Rows from block 3 of a small sound classifier, named by matrix and row number. Rows with one number within an expert belong to one neuron, the router's apart. Each number is 500 + 40 x the weight over its row's rms, rounded and kept within 0 to 999. All counts start at 0. Numbers have three digits each.
Before each expert's rows are labels from the 100 clips, of 14848, where the router gives the expert most weight on average: "responds to" is what is common among them; "loudest band" is the band of the loudest frequency at the time of the peak. Only what is clearly more common there than usual is listed. The data: read English sentences (LibriTTS-R). In brackets: how many of the 100, against the usual share in percent.
# router: router (model.blocks.3.mlp.router.weight, 32x128, trained with AdamW), inputs 0-127
# up: expert up (model.blocks.3.mlp.up, 32x64x128), inputs 0-127
# down: expert down (model.blocks.3.mlp.down, 32x128x64, transposed), outputs 0-127

# expert 18
responds to: voice: female (96 vs 52.1)
loudest band: 4000 to 8000 Hz (27 vs 5.5)
router.18:530551511496578496531544534505576478515497496516565509453490462543497488447559516454478483513457525446500562413548530534518565492501507529440500508487601528496608516504543464510504455454501498456537564494467448500532427443581530489545486503487452485472536481523479468496471599450471471478442420492459518409466403515470473517449478476516475467538514460498484454535502498521504535470553
up.5:553540474530524521520447576450586484398493543470466432525492510534497479504547463462553547540472533543558503430542498457481548469450502541509568445465521514431459487491491506518420508474477468462507528567452517432522457534506497511511467530485496546496485525500622497430460551548460456511525505515487496556446533543488477492551540470471497566509485536563493512558438468493464553512431
down.5:396512482506533436562469457545487580528510500508479530571469555551467492484492431493507486479539447494526391448464414498442509544439525488492504466494496509537493516547497443508567402538533545537440500484546550486473524530496478473446503441488456498457548480555513440520460501488513496479511477499582479471467447519525532498527550553494454513470522468492493550486499451484457552552612
up.6:502500567494551463620525497506501493462503540488543428554488506560523467520526535448484476502468481517535478419457513474437495457531501555527491497574457453480463501511446534497496595487490470522544587514483433493513522581435536473527455477443484582401475512497536462502520487521524517544564463515563464556529524498498522491504527419484562457492527519514443552503492507446497434515564
down.6:485503497518429509464461545470550553503540445521451463517444507520445481520515468550559563515538510450453482507448480525486493582405525446463536474427448554477527509542534431414467517624417519535502496522548505465543572508534474490466522464505483483547518521541503493438521487471599472485522466484467501503546524456527563479552548539547434558476479526516530483502556475512480508498512
up.7:494476446466496430446467519538521444515491537487422496481507478502566522542496464473564418524566556533501502481501509519510508501523478515440544515543541493524496479419493467476503528505488497588439520474499507458502544476528517542531571452531541471519554450496455450484476486500443622439557566486530524481551527523471450527501542499473509443467539482474608541603450428497544486468495
down.7:476452534551509537563479529546563430559547544491545474456546490464449469508520447467514564509500496503482497490528533493436496442472452540528539516520498495509506487499511490539493521517550468421553527520479509466495546491441511466515510540507431532470465439531480530472561503515503467539451461496475522522432469490443606564456439465510538493499411519543462555497455568500454602381508
up.8:465509452492472523573433493455527413476432550556465493521476412446490465479525520490518540512498481547495517546448559511504476453578375518486500479503456497509508463486471500497601423536523513471482525480451522502549501570521465499528475479531522522522528503570496470519524522485619533488406534512531493458533454445465573504555537476569477559511535475538497495461523492450451498504499
down.8:518435476490525544477463452544521504549559487499506544513564505558512419507477392463508463480502497461450517482573460473459495567469527391539546547468520510531518538437527583544490480516533471516517497529511434539440443505528474521432501568461491489521496487521548537540428502532491527429451432512483482540445509550479465466407460468524514471509545491445490517443529506489556460475444
up.9:521562484562498524513498495478550573498465534524490521473516474498528430538468507464479436499515518562521516452417524509503495489450482514500444538517426528575553389461512501454529485483468503575509483498472542523472476466459482523515444465555541539556517516540508481519467422503514509511567516512563413453500474505404484495464457508541521518514454541520477543548511499495540507352581
down.9:404492526444545507499512509592517543464548471454420490455581511503469489508549534538507492505463448452451488428534531428468443522555486472451535455493540547481554528436502476546384534532477443524488479542519480531521544463518513495511483532462499424540501540522564470476552507559556499478439450537541530456448539469539569449451518524476536550501528512514506523426495511490511506538460
up.10:525448481492508532463489607511454545567511535526525512469423484501478529503473569496491489424475485470503493523506509537481537544476486443477435532587503494532510465420489483542490418605467505472494511496488519492524450469563375496474513490473529455573449532504477460389502575500502501540551494494468607466478507479588487534495507551496529470516479537485487445459516514538481503505489
down.10:553527457488547520431538510509492453536456491496441508584472513494522492450499580503475463530570534511491579440476498453477486461565483524493523469543500460534485577541564502496499550429503527532556553465532490443471505482518519433562514536506548471494548496445541486560503458503460492486534575522476486436420425527475515496431497499525462397518438530526472531477391505511540494537491
up.11:551506490460486442435530408521473530566504524492494493462453474507510451556456548486501450463571521522487579542528440572538525475437514495496502497494587460496560491471352522575517506496557462563515465426410502493479495491485513465521524508523466433485527542483502424547503463535531519489566538525489521458482513490515507489494522597531479496525481507543550497498481525541463533499426
down.11:485532459524493421465527504516485476457495519433526572430530517540454499476527514523503547542526482556543490484558504508511449472520506551429470486566526483477491555478511542440435506427472477465500493591523492478459519522460499588562574520626497530423493453477441491465551519505466549579418483475522509439472513470519446517525454522472537495534470458527543558454460517494485490539467
up.12:440495565443475468569530438471528492478475523571490509505525504506416520501549506500441515544565515531565492554425521480466571438544521546517529524575494487547424447495414465447463512518479453507518435463557452545496561478455472513543480482439506455489472527528459450533475500508406444528498494442520453495511477507478560496499585506507469469521506519444484499494504460542539432574480
down.12:533545478471512485542520501477484469557572445493501438543465436528498548545492452531541515427465552466484521495518517456493490534505454505493464570507523482514600465530419441482484486540479430438551505518542435451501495523512485480420557486526557576512486475476505535420442497503562543510454525537467502483573553456435491496489509554537388526503592479528517472452522521481485467506479
up.13:436518497543535487482507465539480486469502560515450511446542508524499406576540487495527531543517543461485544534483489517518454488430509390458505496535530476552484488492511519539480460489529510505507428443424557554429476522476414486520560518515565470444517506507459519510526499472464538533497572518596501526527460533468526458427484498472545533488533437481487469512447531589489548398450
down.13:424511581474514488480481488574512552521461511432524519486522516567462517470514423472526515426486499565524524451556529502536511515583456534478499527454501471461467533463476538454514526378435503566488538533473470494524469596501532503510537460578497521428505460468499462515536468532538502426472530477483509429475482547548564506500512530538455535548520549545571535460509421483477493487523
up.14:439503557499456497558525441470505451472500496518559482527522530522464497505549503451523478507574518510512517535483529491488488463558563594504469519546464478524448502491419518465490516509446512512487520462546393465505632523390507503549530515445467542431417511556517500525534516557464509536514492515498449525509527501521518474526468447499497440463551561422414472459483476502518490546451
down.14:547470480492468481514493539459494518472544449548551442527481451556502548476503440505508499488473481456553478545460418459469507509418446481439500474461495485524479423619511491558529480643481429525506513519588488461526489483487483514438515468512515538527527468508484557436525476472509502528462519464491496508580563501504517460530538539599459498464523541532544445546551487483452470524512
up.15:494539462478480474548477490473529519529474514499391417489446472525503507463536467433483480510500450464483503470514514496455510506442520527533598560536455473491459488395496508527537460485499556520503554474544513424546556591500531501469474456525474458545449560578577485525477502435449523470588478492499513554489529475531538455552460500437522499509521501591484529505507478429439459471486
down.15:484457499551487528483480437451511519540575477488471522528448547466487463523516447458472510555457485486487480461466407427468533518472470505487504529479454452485506484531606444532447479535498427518470538481480541500455498470421551521458458514500467525486575424493573456470568477514508533440410442432582511586448478521503488515510574485497478508476471525537501549513494480529528557562497
up.16:495440541576445519525551549480475503454476441489534521529459537547484469469508460530552543457473537493561520553509487458521551541493454494462463486467457475521489506532419423491553514500488482490530459554502435447469582556459455514546497481467481528444473523528498498497461587533511482568459476484464514580522503532488493526582449459544463514428539542499468475543601501503503387464482
down.16:495494502420490464459522516451469530481468418549486511520505476473544499538398586463504480430516509450441543482567488530534466446484490462514495465544482476503487527524479535568537439570493488519503474501574500472446501486476512493505478453430517512559542464407485552481553419422515538526521532528501558518477541501558492507517498556466520454484606528443493483518518489480613462496523

# expert 25
responds to: voice: male (99 vs 47.9)
loudest band: 4000 to 8000 Hz (55 vs 5.5)
router.25:457461450529521461533535535593506497565465637472521475483465461490515554528471468494441507493537504537486438485516521479488513392541518534559517522489531525510514499430567510512542490500588474511540474433553570489519491478496536507500543577513459512544502520532515504551434515472499481471433509501555446465481535527481485489523558487466469495510557424467573432551545494457489496590518
up.5:490442501450458540408527489438496511481523519537506530587508477499497543423479532559498527462468487592469529488456560499478537467496480568520492495565532504513476448511434544547508458485512390527529515496540506398540493477564493456472476499497486479495419519500409512472476480473508494501457470487515513547488520473547595560514506486583457518497426508459478489445532490493611523508506
down.5:494456569489462473454531468435529441534533471500558548518395500503507524539461450476548484523490460502510437516557489471468446516485500572466551456497458531532488533510500495598509430538475507436479561533589447539441474448487450423490453471515501550494461492477554415462500522516490495516456474529453443487514599509529511491501518550486506494432541559527504555501512438485466434470511
up.6:521499463528510529513484519472521550520584497518508610576533466492587482423470490564566549513476473570471426463541576474473545553437509426498493527529475515450545475443528571511460527502515510549486486509477462530480449492503497456475469477489496460521484596508501534480438490416445430482488477514501548503471485527502516495480493465500423474478458444469448521533488515557586453482559
down.6:524576615503480444505515480478432499468481544488481446470474534570437479529485458495479472426494475462550567540476427477522520459512431513477547461454490420467473521491525500498473527484489482482539487477472519489462496477471494443544413535546505482509441518552482478520534496478572532569590550572540463479558536393512557503495510556579521574502499492485491545530459499494464511522517
up.7:505503405509520474476447568517465529513540494486465510469519489452561484521468467511525462578482514514491464484523565377410480455444576453480500530492517515464476518495556549513471466460501555504598489494512517461540492544433547495456521535524484512506448570434480530503507534483473500420436552532538458484504506510527488473569524548447487502526577432571510519504522493547408464483490
down.7:492524556506481483550469433477486482402518525457496474564580498511484466481509434489462572499458511495526487554453477553482567483550509513523517471513559536461459496469489449392404532503506543530465506523470535534537537475494561470591465495477518431448479470521539476573478528563482485470572483535488480505465515475473478609487462495455530554472446527497479602474471545510466491491478
up.8:492452520433507488438535462482436519532457517506433531564429404494458451529522505511487555464471498450477582564508508530531472417552432511518552532475461516492441426555512499565462409502531539504463486492478534507455506505521466570564525485499532491559500445537429518509531501477539507513476492435498500545546513469523526478505520580526585526458542524501490499546495523515506491450602
down.8:468419515457494464491481453507531482489475508540487476431513478452582468522571520472485483530571531520489476516519530493550477523538527546474506538480470521545465474511576530546507448511433503481475506408481417508542493496536474457489599517454471514474506507440572547449408500455503478589474459471521526560453501480446550459468553502473497462471416537475527554523549506543523493546409
up.9:551473535526544495504479497427465535467488529547546524497534441468598573499482526519573473510460458486514452466467520553562509509431510455470514453565475444497440439495481564547492516473514511566512534481453480460495519485509540406502585532519468429492480552464543487513488448493511491471542474482456511519441544533517475502536439484443507438453484422498551501621501509463514545454548
down.9:503488500498517473564521656504520527459542451524455495524487534453460449538506468497453440490574450484509496537486425471468480458425529445477534507460513434489481500492481487432494464466546532490550413542575518456480518509532506535535467520558488475561522552491508577509506560495502455537533518542532517499542519520542453473542462501444444508478465551546476468493392475460527556494447
up.10:574501597449495532405467529515459534473454522468525498489459506468437508539439551460546466459485535533510516512472440533466485502515469486459420471412509488551523510492459499481531539539500529489497490500506486584438503521496494415536551542528514603483506485476493564515479480457544476502448478521533493434583533548545525406495465539597463467556478471525481462559488514492530490558518
down.10:483523547511546499444548496502506498592489561480480522467485453569445432524530612552515528536519496541483561528498581434493451528574541493456479519584546541475450450442491518591500493445481528550494479436494520436497472434541459490534477485514495465522561494425474479453443500516467472497487514491483499506512482451510529432511499549544471464421451492467550460475558531487487469501442
up.11:494488489511550487610452442509586503461554489505548527490489454539537541514606359490482484549514473456550473514472552507474472504543539531539507422487619477499516559522566500438420494440519497450562479510439518502527468476506498515491504531489492483429496565507493436499496528509481525461506463478518466519462448498466481491488489522440512541549469514454526537572505528483439538487507
down.11:492472522496507528505481402421500579484394482505460488542477432505468520452487541530496502487443488520433531544425502509606527530485472462480402416429471566465508481574422542436522501497505581543488492493552502561489458526534522471532442484495561468506555468537525518521472509552509461486580511533480491493525512524510510487592493516520490464478476545524512501476454524470537478517458
up.12:526483368464533551495573431429547470480499450521467446544485547556503484531511507481506529491488498447547499475511454601502463531507441484485419458529524529479498574477467469502557460536506514521552485461432515507531510569477468490582542514436517538470452484492501533496545550462528438538499565497475450487425525456441583535533491558512482492473489509493534517515461555554490542548517
down.12:465473515517527488507444430487474542514506487559517489477536452496531485559515440468520497493514499585547501542542559472527496550496519516459538532500520521552459475557525491357515544498455408542455540437531495536465417449472482500476532476466503497462524565533487521525461532545482498490469478514494549536532430506583498422475459516562455485511510492455566496598457529545462422461476
up.13:429526564504452535454464489489577484452492434477486539514463542489574514483457442572523537456484505526495480528483442513466527503520540601479439543542472428458496476544536463529522497511487500536458538512512556513533469507507507447554493466481513541530451480527543479423483528420548495523539605493495488543491479477463523505469500520510544519558407601481431429492453525548436500525521
down.13:539469492492474510577484475512542482486523550551509452526457524540475468493532528443547514519510495517517540505515529521527469529465484469489519460508505456529505585540470541537527479558492433549551490527544488474541430387474498466528450432507486423410507531493520555519520404502540621451541481468480490477575473608435524462507484475561488506554515508443529465519506433484507456505518
up.14:546537571462521500403460443535427530444456519472494482557577441511448509556484494488527451498469578531505538517463457500504472552495419483471425455444546507505533468456503500530492460492459502460464474429545500577415509460519519450508531534577526543495499494453463524544465508515597454501427483543509473491576502541551487519480453521504435526569517524549480476550526516502513476504508
down.14:494571579527491502365528476508463457550486537507483526496475454531486444478519554602532496508575486516511501527525550479487459534517522530444560478563510584495503444457504553581468515453509490546462499419500573473481456459501451482570499483515474500522507503439463538452443514474536445528427507465502542485512473465524525461479509531594475510450444458504496506495500458490479498460414
up.15:427451477473455507485412537499502540490391441575419542431561534462569475522503489520521485505469503436521528440492459453470521497532510490552391474439447494465493506496472501512503480504499529546546411535506536456516518499567460533521521475507538453487495442501473530540550443499529476497458512607514476433487521474528519474499471568504571520546508488502547443481563511529507557482484
down.15:462477493498487529614529504544549513477441525500511503479500515548483481543515544508393584495520490548481559492509451546511434470512573519475546477541540575419410520553524477462532502503501495469527484492424472510555528485488476488532553481499510476475513562533498487448487591483470518470428514485447452509467459529427434483500511541416514454448472536515496495572430568466479528525496
up.16:524485445532501529437485398442537426498499472572514509579471452455521569474563509557491579534441447435487511514430524479497414523529499491515467520523497503480522496524537452443454490552496488461457498532527540545472493438512422506479495465485464530504594459466523503461587516463510473476534540524499543410473540479492477520492496558551494450555486515487548457504449549505519545515572
down.16:539450521481490540512481440506447572516510524446536517448492429552570488468500525529554521512477483536468490503501563449521503462524494518447443445500561554486416531569447501568492461431540473463447477480414540518455541484522469531480576519503505499478458542542488530515462434568504570497427494490529464533544443508509505478584473523512455550474513521564484435489409561525469478512480

# expert 23
responds to: voice: female (93 vs 52.1)
loudest band: 4000 to 8000 Hz (28 vs 5.5)
router.23:455496510503535581548513432522549525544434455512550456504537587437499520497523488456488436511503532537474557506505488460523484524533562497525533493441571515564580452490550472504523494419482481439464527534455513506508485530496497518492506485500507489469519507516481549572476501475489539521408488509535461494439574588476475521390498540527470598458430485508449448503462550542489539464547
up.0:526526464529544517464470478555485445507474480499447462589573475499570545552486523452551415499420487418553505494536506489548511459516526490540565517570490464500475506499497555447509489480563542406577504494540574526489445489457506462468451511446535537532517488445426508479565520492484457509526500509419583494527494558516465475538534509541484512481470516533486438473592496461535520522493
down.0:510417502483549540457519545514509542430501461474460529508448471464481489457429532541479500499578493561491533514536495446425493549580571479489440464506604555521552553506421502510467547540499493526490447553563452457458567478545454570487477474451506456546456449465494513551405513514451530470564487534513523517513513502489538522497474544427473481472543476446501515473460499537508544511480
up.1:549560485500447493507487493533429500443491488491499584496449469496503563508488499558513494553551434477550474537500544521541514551541486462484472492456500505508444512427559526486562512503472502500567454433461561546570459466436414577499524519491542473584505526467501478514544509480460488485428479531546556507461542440542503514460493462482501391470542493602476479511481564491471508502427
down.1:524523521434502473426532494465494418557516494467549484478485465518400471510520528483562498516510491527462502509522555516497469503493459558481560485522530537488471440461530526514544512361528475547484383484465504559472451492477566475479472561512465436497422513522493541504414552460508494514551496468518425492522481544546457446501515543505566464497518531492479577553494508566486560470505
up.2:475435458484493475473501506469485504407543437530473588550552580497585459489461564515527450507442520544456511483448504534473470473484516506458490451484514581561503484570522533486484422528549543491549527496513505420475478481494475525534471554496511539507500498449490517550512461532559506502518527507463465467521484512505469527590506635503501522487560453470470469472498465481445455430411
down.2:516506510521482503548494497505498530479575534484435481472509442540467426472583542545518583492451477520525540537460448490511573524484564505470468451540478473496494541491406496581505436534477496564483414525441554532544444544503548459466546495539473455478553427469541498468466453501497560493513524463519493540549506494518484555483496516551458455429498410425469552534492479462548513466534
up.3:445462527441595566481502493542473617506520467498454535533470483527473569476533424511530552509524443486483464497446560469459501499527509435521522428504458523512440567528565534427457449448532544519522496556484553496501482471512526490457445467460540491499549498495482476540473546555452476420514470494471439526536466500523476577422479543485519471514421493488488477528513567500479538543445
down.3:544496515502520516522457496567506421497529495499426481493528497480504493449438543504432506539388518559532501515497521470502474582477485504489458456422480562450489466500439490495447510516528504435522555494472467587531444495489551470531456455457581517540527529456497463473486445431563514486519458494518437517476435564479448525533465561535448474488461531467577519536573553458531453524492
up.4:471551516545466551525449503478558502512551453505450546436517446654503458476506464445481535514461511464578519546499521520503522464586519543513513522581443525490480476515502542451481489458516465484473569501452523467531494440532505447473573431514525490434548488481543496485497562512477488478491471434512500562474457496411553468470498559505468464520440510488525584547530496526447503545479
down.4:530537509495484494503469466543504414453369543530512475444468449468436518483522433519503436581436499551465428531414437510550504454464483548475532462494471511516525479519494522470503512577510507541505564498540466447566505508508474483564462463414436465444525512486499487525518461480509550485555533554480479530561508451491541501549526508564475502500509573524435497570524503481533487473555
up.5:597494480508512513481469527517478483434522475528432487484512526584525501495530514509530489437505500570540479555446462536476499490444599467524536453535452487494430439452474521484568532562474483478478536510488494485476541432504558465543498496470534476471511520476496530545487510508410508453467519517607523561592453561419468487505481522434505498477478473506452499435556486494533464503607
down.5:476509549539471450530476522534445476451454550479509467478517508521474439559461527516502518544547481529546497415479506475455464531529417532529477493495470486472486500549537571548461473451548487465552474480523480522507479612479467535479557544520464571518540423602452502508499496489467577461529464438461498414472574519557533454591499543520490501457520459529471426508489517459446502490502
up.6:491513451521509546553509454470459478464523511485495484377532495494466433513524452446486532500556503466474546464495533463492468510536578515518547580491441501571519506500391458505497528436527570487473481482525514466494514478538564501476542494548461485491454486556539471523481453533494441501529477517542469457480530585545437514503472482428514512622433554516493527470547557433498444510466
down.6:512496484509517531513539455496490571523460491484533452536494576502516551469461514505529402505416478471655485559457495534522458467488435445442518467527470474560510469498537475532447481492474484520526532473537472558544535511517487531418416481471570545490501470491560550457540529418449583484537534518481511556486457479476535487531476491466482484507475539535497420516539499522565525527463
up.7:486531463560500511459514453550534476452565494460479488500568475536571488487573522451503502517462529557444472460503548531494507510477460475572498458492524536486453418483461520500476558509502561519506543568477531473447511537605529500523486430487511444436515566555454535534478432477417485484380485502572534532512522528475490498452526528488492465465455526527582434454486470480483484554498
down.7:501569457543566458546520522562519500433425501530529446487453511568483451474487556469475530508577515487534440544514498460526494444468498494539535477543478490433427565532535518390453474529494535503505425461532523447500515528451576486490549503533537515590556449496595493492592495579522489465523465506462492426545540524489506496498519544480527491533484494480510506515568534510484479464515
up.8:493493487451465470578449455558486466527566473494541485468482508482463516511468496423513495487518474465530516510534532482519529466553579524491615461554584504544481480526559491460608491470502502498473530540463449571501451499454514537473474436537504473461478436542551430460495416468456498496520551510468496496505565425456504504501485479507451462488487503476597569506470468525449577464524
down.8:466509473520480453532542459485539488470502482562533472520509434499504522488472388466480512543390466481504483567454520460526471447460536510530498511515476438517486472540552465492441538574484503527504563481534455406503600536509521453506440499438533543513526506548470543494503518573504453487468529561543488454525468572493564522466520558530509471461481530565451563471516510552489424481436
up.9:522493486537521449518539483512522532514436509568443447487503468419519495474517516535617449530518527507511510506542512451548499469517531461491426497424492489513449526448477530567491421468497481506530491509505508476526502551500494513438524523602518370463524492549467495476537529460585442570488511544477506498460469475509535486524566497545425546484463455500508424507425510554466526514433
down.9:524517534443465489413527435503464479608469440424464500475484517559475500461558496502530487495538465507529594526522517539483480516422453496526541560545551487543517456543439485500501502431544530544491456496438490457512502440505490531549417506483516519479509563467550449515502549534491513444415435476466459497563487491586491479479486476474514447513512556527528543396521481473528508456524
up.10:505550512554500528544508458463519473533522461505465555514524492518502504495498560524494446512477479554496479509566481357487529531557502541551520489597498507519480466426518521501497524460493518506490525433461558556556507486552611515456500448545528474413501448457484492527585502491462435546472542523518569544453488545480573469474495478449464472516456456482504516454535531439491462472422
down.10:516515521503497487518548493455482493516424556549567438477511512466501502490522426502506448501450545507499469529545460425537454521487525532466531481501571443443483462489496532496543568432537543541557547472545472452445471463520485516565494556524475488514347455517545488493526528469553556484532482559495534430524518430489522541559501499427478580544513522514469433526487538438524496521522
up.11:484362551530570459459504605464537533555489524475530521484466447483480447485459504518469576518455523489450467556452469442512521489497467600486510529482517484456520451427451471484514383561470498542467480528518484526489454568507469556469516457545516507488526506493478445494497532455425535494507439513538497485495535499529526524541481506554503522492467513486449525504472449539520578518412
down.11:491538510491467479522505416414553504466488517522461512528525572470562565551502510514519455497473506476495547476506476488520470550549425467494568510509503515509480505529422569558526518539526459469474391493438508529536502468388490422492460482431451495583462532550570521539484459500513496517466496518523510504560411548507474505480493501478505453474514531479421516543469488467472424475576

# expert 2
responds to: voice: female (99 vs 52.1)
loudest band: 500 to 1000 Hz (42 vs 6.8)
router.2:529558468422468503528523473440568528495429517471515545467501525522463523554462447412518537484532466502392540449554456434512568521521568491491484495441550520508555532501478535494526569549493488525542456541585510452570425503521482478549509474468459520507498425556469521479479504497503456475505440536524519429474511507454491513530465590461492560473439560514495480556475482527500522476546
up.5:558443585535533536414441447465479512497563480496504534544519389563520459485510531519444534455469516520484436512502538511540488435381460471515438472546551509495529509522435524507487491516474520526533462528544486494550426491499487529501496483539494476517463563527514463485408509507564493531479498501430518520517497535558443463521522484481594506448553481473534468440579504497473567484520
down.5:482510458515543480447505502476474518550400508472464480517590511491479527553509439501543459446493454490422439519465547475490509494493557492557488459459501494584441509527481546549556547532483475494486497424478531492425468491562548567492500534557546550495510493452428540478526530409489557473497502506514507499556478483457515487490488590591495471443464439510524460428534540555553473511521
up.6:497523469468496529495489516503522510489458534492511523480475461455426460495489497450540461459546424509480425419529441481485472451445458486554572485569467553522527497506494518453530445474515534544482482556487508535517439449557551460528446543608537472537507469545501593466530484453532473531470556597529464490482530542445510493434515497509521534526533556568549414441447513491485541512504
down.6:523507527511459513504541513563562560459562482497531464528450450516515554526465507485437555593505482494476547445514518502521500589495552487498534523454537474474472568526491449472431535508484508494446429524507535523585493512449475529522431514424456488511447570479503459445461448544483465424487490522536515453568504416552442528492475511562532454543559495489425544499461501557513534522519
up.7:562570487541528487481501479496491442507489529533543479504495474488518515557485502540528474534531597567458461419466470406502490456543548533489531420524495543473498461407501555478406481476491484584535544529440491502567467557528564509491488560443485463463518522500544476530529444523489497476420498485424511433463508507495474513471441536498528496501436454579534496516470555517551543504454
down.7:485482546557454491499493521438535530508506435552473474483508523518449512507504565526504474501530534443486511517507548454485440521419393518573443461484569454505539510524565518461507528481554565472476478477545468505475499531466501580451473516574507465570486511542485519454500491503504475489480503479492464457518518465504558570597543547456533453438564498376477487414537506483493529558493
up.8:541535446444485472519506554541483485523462516471532523457526494416527441467449451507488488510495505542537472423522545474534479538445538418542525453526563549496495488553461557491492555480563516519535560474435528551485468526488517420572462518504519492504489460493474549503436526420479472538544478510502499547496426492475524578473462551486544509468483584392456505470429477529541526428488
down.8:561503543534506581488440500421547542551539488482546446523523545549500536482464453504473529467496465533439456582486508514480474496506496504504523484535543493509465543535506551465509496577471471486466487502532445463557479480487526456462444603466491485439511504483511496519488526536561528447518585531524383529562535453431510447479451533458478438413490446510457473479480525518433554549480
up.9:469479458519541535497516427486486497505440524471509476506475521499421541419477479466589471547502479519484459485539550491555490460490476479437538556490481484587518536490429494470552523446531487538575466520486520581454541465574550481541489589512553551410522487490448511554503534550586519497442449470532488441465456504557444454501518491518422519481436478546500508478514504533510528451482
down.9:516523446512469487533580503522452530487464516495540541462457503502539544501498517530466531528561606552435481522493555380455558529543467480498508526495444480547458493525566499536483464512506579546543469450472541530519507490467456392538530465499504393465465482478530516504464468443477558581481474514440502461484534470505439497550515575548491446529507495474494550517518560550530487525517
up.10:496508478528452505445534518457442520468484392538456524506495534477564535487535552548537536475507456503574521566481478492483570562530428503441468497475569501472473532560447508529433451548506468526555463505511493506457529448486534464557511511506534485530472435507426580460510546499478534441437488473455471489603538448545512519561462539537497479478522537486448441520500536554477428472476
down.10:549488477471470553421520513446486523545497461463467462485479481529511540506513530507469517454532457545466584486438520533473469467458527542475478444515510477575434480458475564560555433540501437456464517447529458589534470538508491487479477530492513512540512448496528562461505435511481543551565515522497546497546468486529540399442541464546480509506447612535478555490435530516526482496575
up.11:521527414541491474511560497451464508511499475535480462480505510538517515489484558504545425461497538455538465545441539505456529571516471457533406565471457473537460463507535480529585432558518382484491491518528464503490515500499538479475518500435486487483554450478486540528579501554492534561460469469498458437489615463519463512492458553557521480455506543470523484510577503498473448422489
down.11:500473543532497573477474531409475492507555500471382449488502524563505501470504588503474489482494447523474516495425437506536490479521473552446533494530452462552428496474434576609501521487414488562476496473501519496466488508440457504477514511551488519505515515533563552443492486463487545460530576479426536522576454554507532492454484481547433528539502537461522487531457516545542515494523
up.12:499530507473540572478476471530491595462509509483518550441483514530528559497490517556573550468470480500537478550456507502555549481496454472475491465515494481542550474475571444456459523464436426423488497483487503450484538459590498462509494527522515524566572524475473477475468490526454441529478475489526478458598464537527468485483527494505509511484531403519649471482563497438459521509463
down.12:471528514593507465487524604503385548512481464435517507520492477532496542493475512537467495412497479511521466491454535525438552549438561459460402543466510499477442483565543473499534491514535401541485538463526559560476463522508571486506541462547451537466521563492509517517481498521458459460516520509539557426536446461604509480531529543498510513509487490488512469490520561505530467534482
up.13:483492538585510570521501501465424496560547560484496505510493497472483489498445482547459546481450509479492517444510562381483556486496564491558550490511508503454448489525491430474406570458472456505542519507490518500484524432518501494512483479513454487516536530482538478500447551540532479491523482534469555594474508547534491521464558456445488543470489464570529460577540427521567555465417
down.13:491545483527452509513459498505570538468465516545510520461523428543467552431550438521528509438474485457494482477416434522487491528528487524497495539483515491480514608526520497481530576494509539465544582540537533401476451562488566558511513505529463484459473452545497559489536562523532521417471429467442508492517439493495527532543515452506507516535570541431485453501512481541507458554420
up.14:574449462477504523493385471484518470513474532460410529543564487440513490445494483502541477447556494535447476478523515481546466475532526434505507493487508578546522535553465506453556459537483537549529512548547534558442512533528532486415504529529547498432501440586472439495534502468497530529438427503514559467496450493547483497501506522520444513584480480560479420541508503482571525485520
down.14:527506511525637535511555523512530523505482510545451501482444515500500517601493524464480559474464544456451500519505497452434518463458517462484500528468501457477509478537532470529494542501482465505524442465435494448536508491538409424557482490457475537479495450483496516512504459552531537554480483494480388439532499561449489472508524569533521469532564441424470513393492507589498527481475
up.15:500509413558486526475520538530527531514512524499432442484485544514487608521487510463503490569485434456469491477518510551573525557448432511548575536542470514529413558489489506480520481496529527500455473552506475495564529513428501465515505545479455550508493522494491470469424492514555527513574489517512520466517461401446473529442486494548568468473514457523454439467418444489514502596515
down.15:477505450469542567460493503498528499459549420516531618499523461520498556465530469467419504580561488418539503583500472441479475567547476515486464503605481499496496510479485439503484462478528524503469493437464499575556475429480498461535494487439468492448527506499478483525506573420472491539519464493472536533515501520476433443518480527545519467517445496491481554534571519496512535442581
up.16:456428532592460501544442488456546531522463494516500486467480529489531516505550537610494548520532476507405508437513520444526519509569525530558548477494414457510420470509527532484555521435419524466480563461443504474521531468517501525527435488498559486477520542466568489505524452511585518444538461517458509568464437482483536501483549475442486479483501483527545526590500507469539469503474
down.16:485468456500522518519447490560515527468540565434470534459493459530464503474531455563538513489531574492550478485448530414459474513464521431494473517488485536428481542466500441523524525536518605496530495577588485459540573558493583493456538461497499522541547473501495433564467463525445455495437463520494514489433496511517455486533446570445508556483469514484433522445479535485518503551447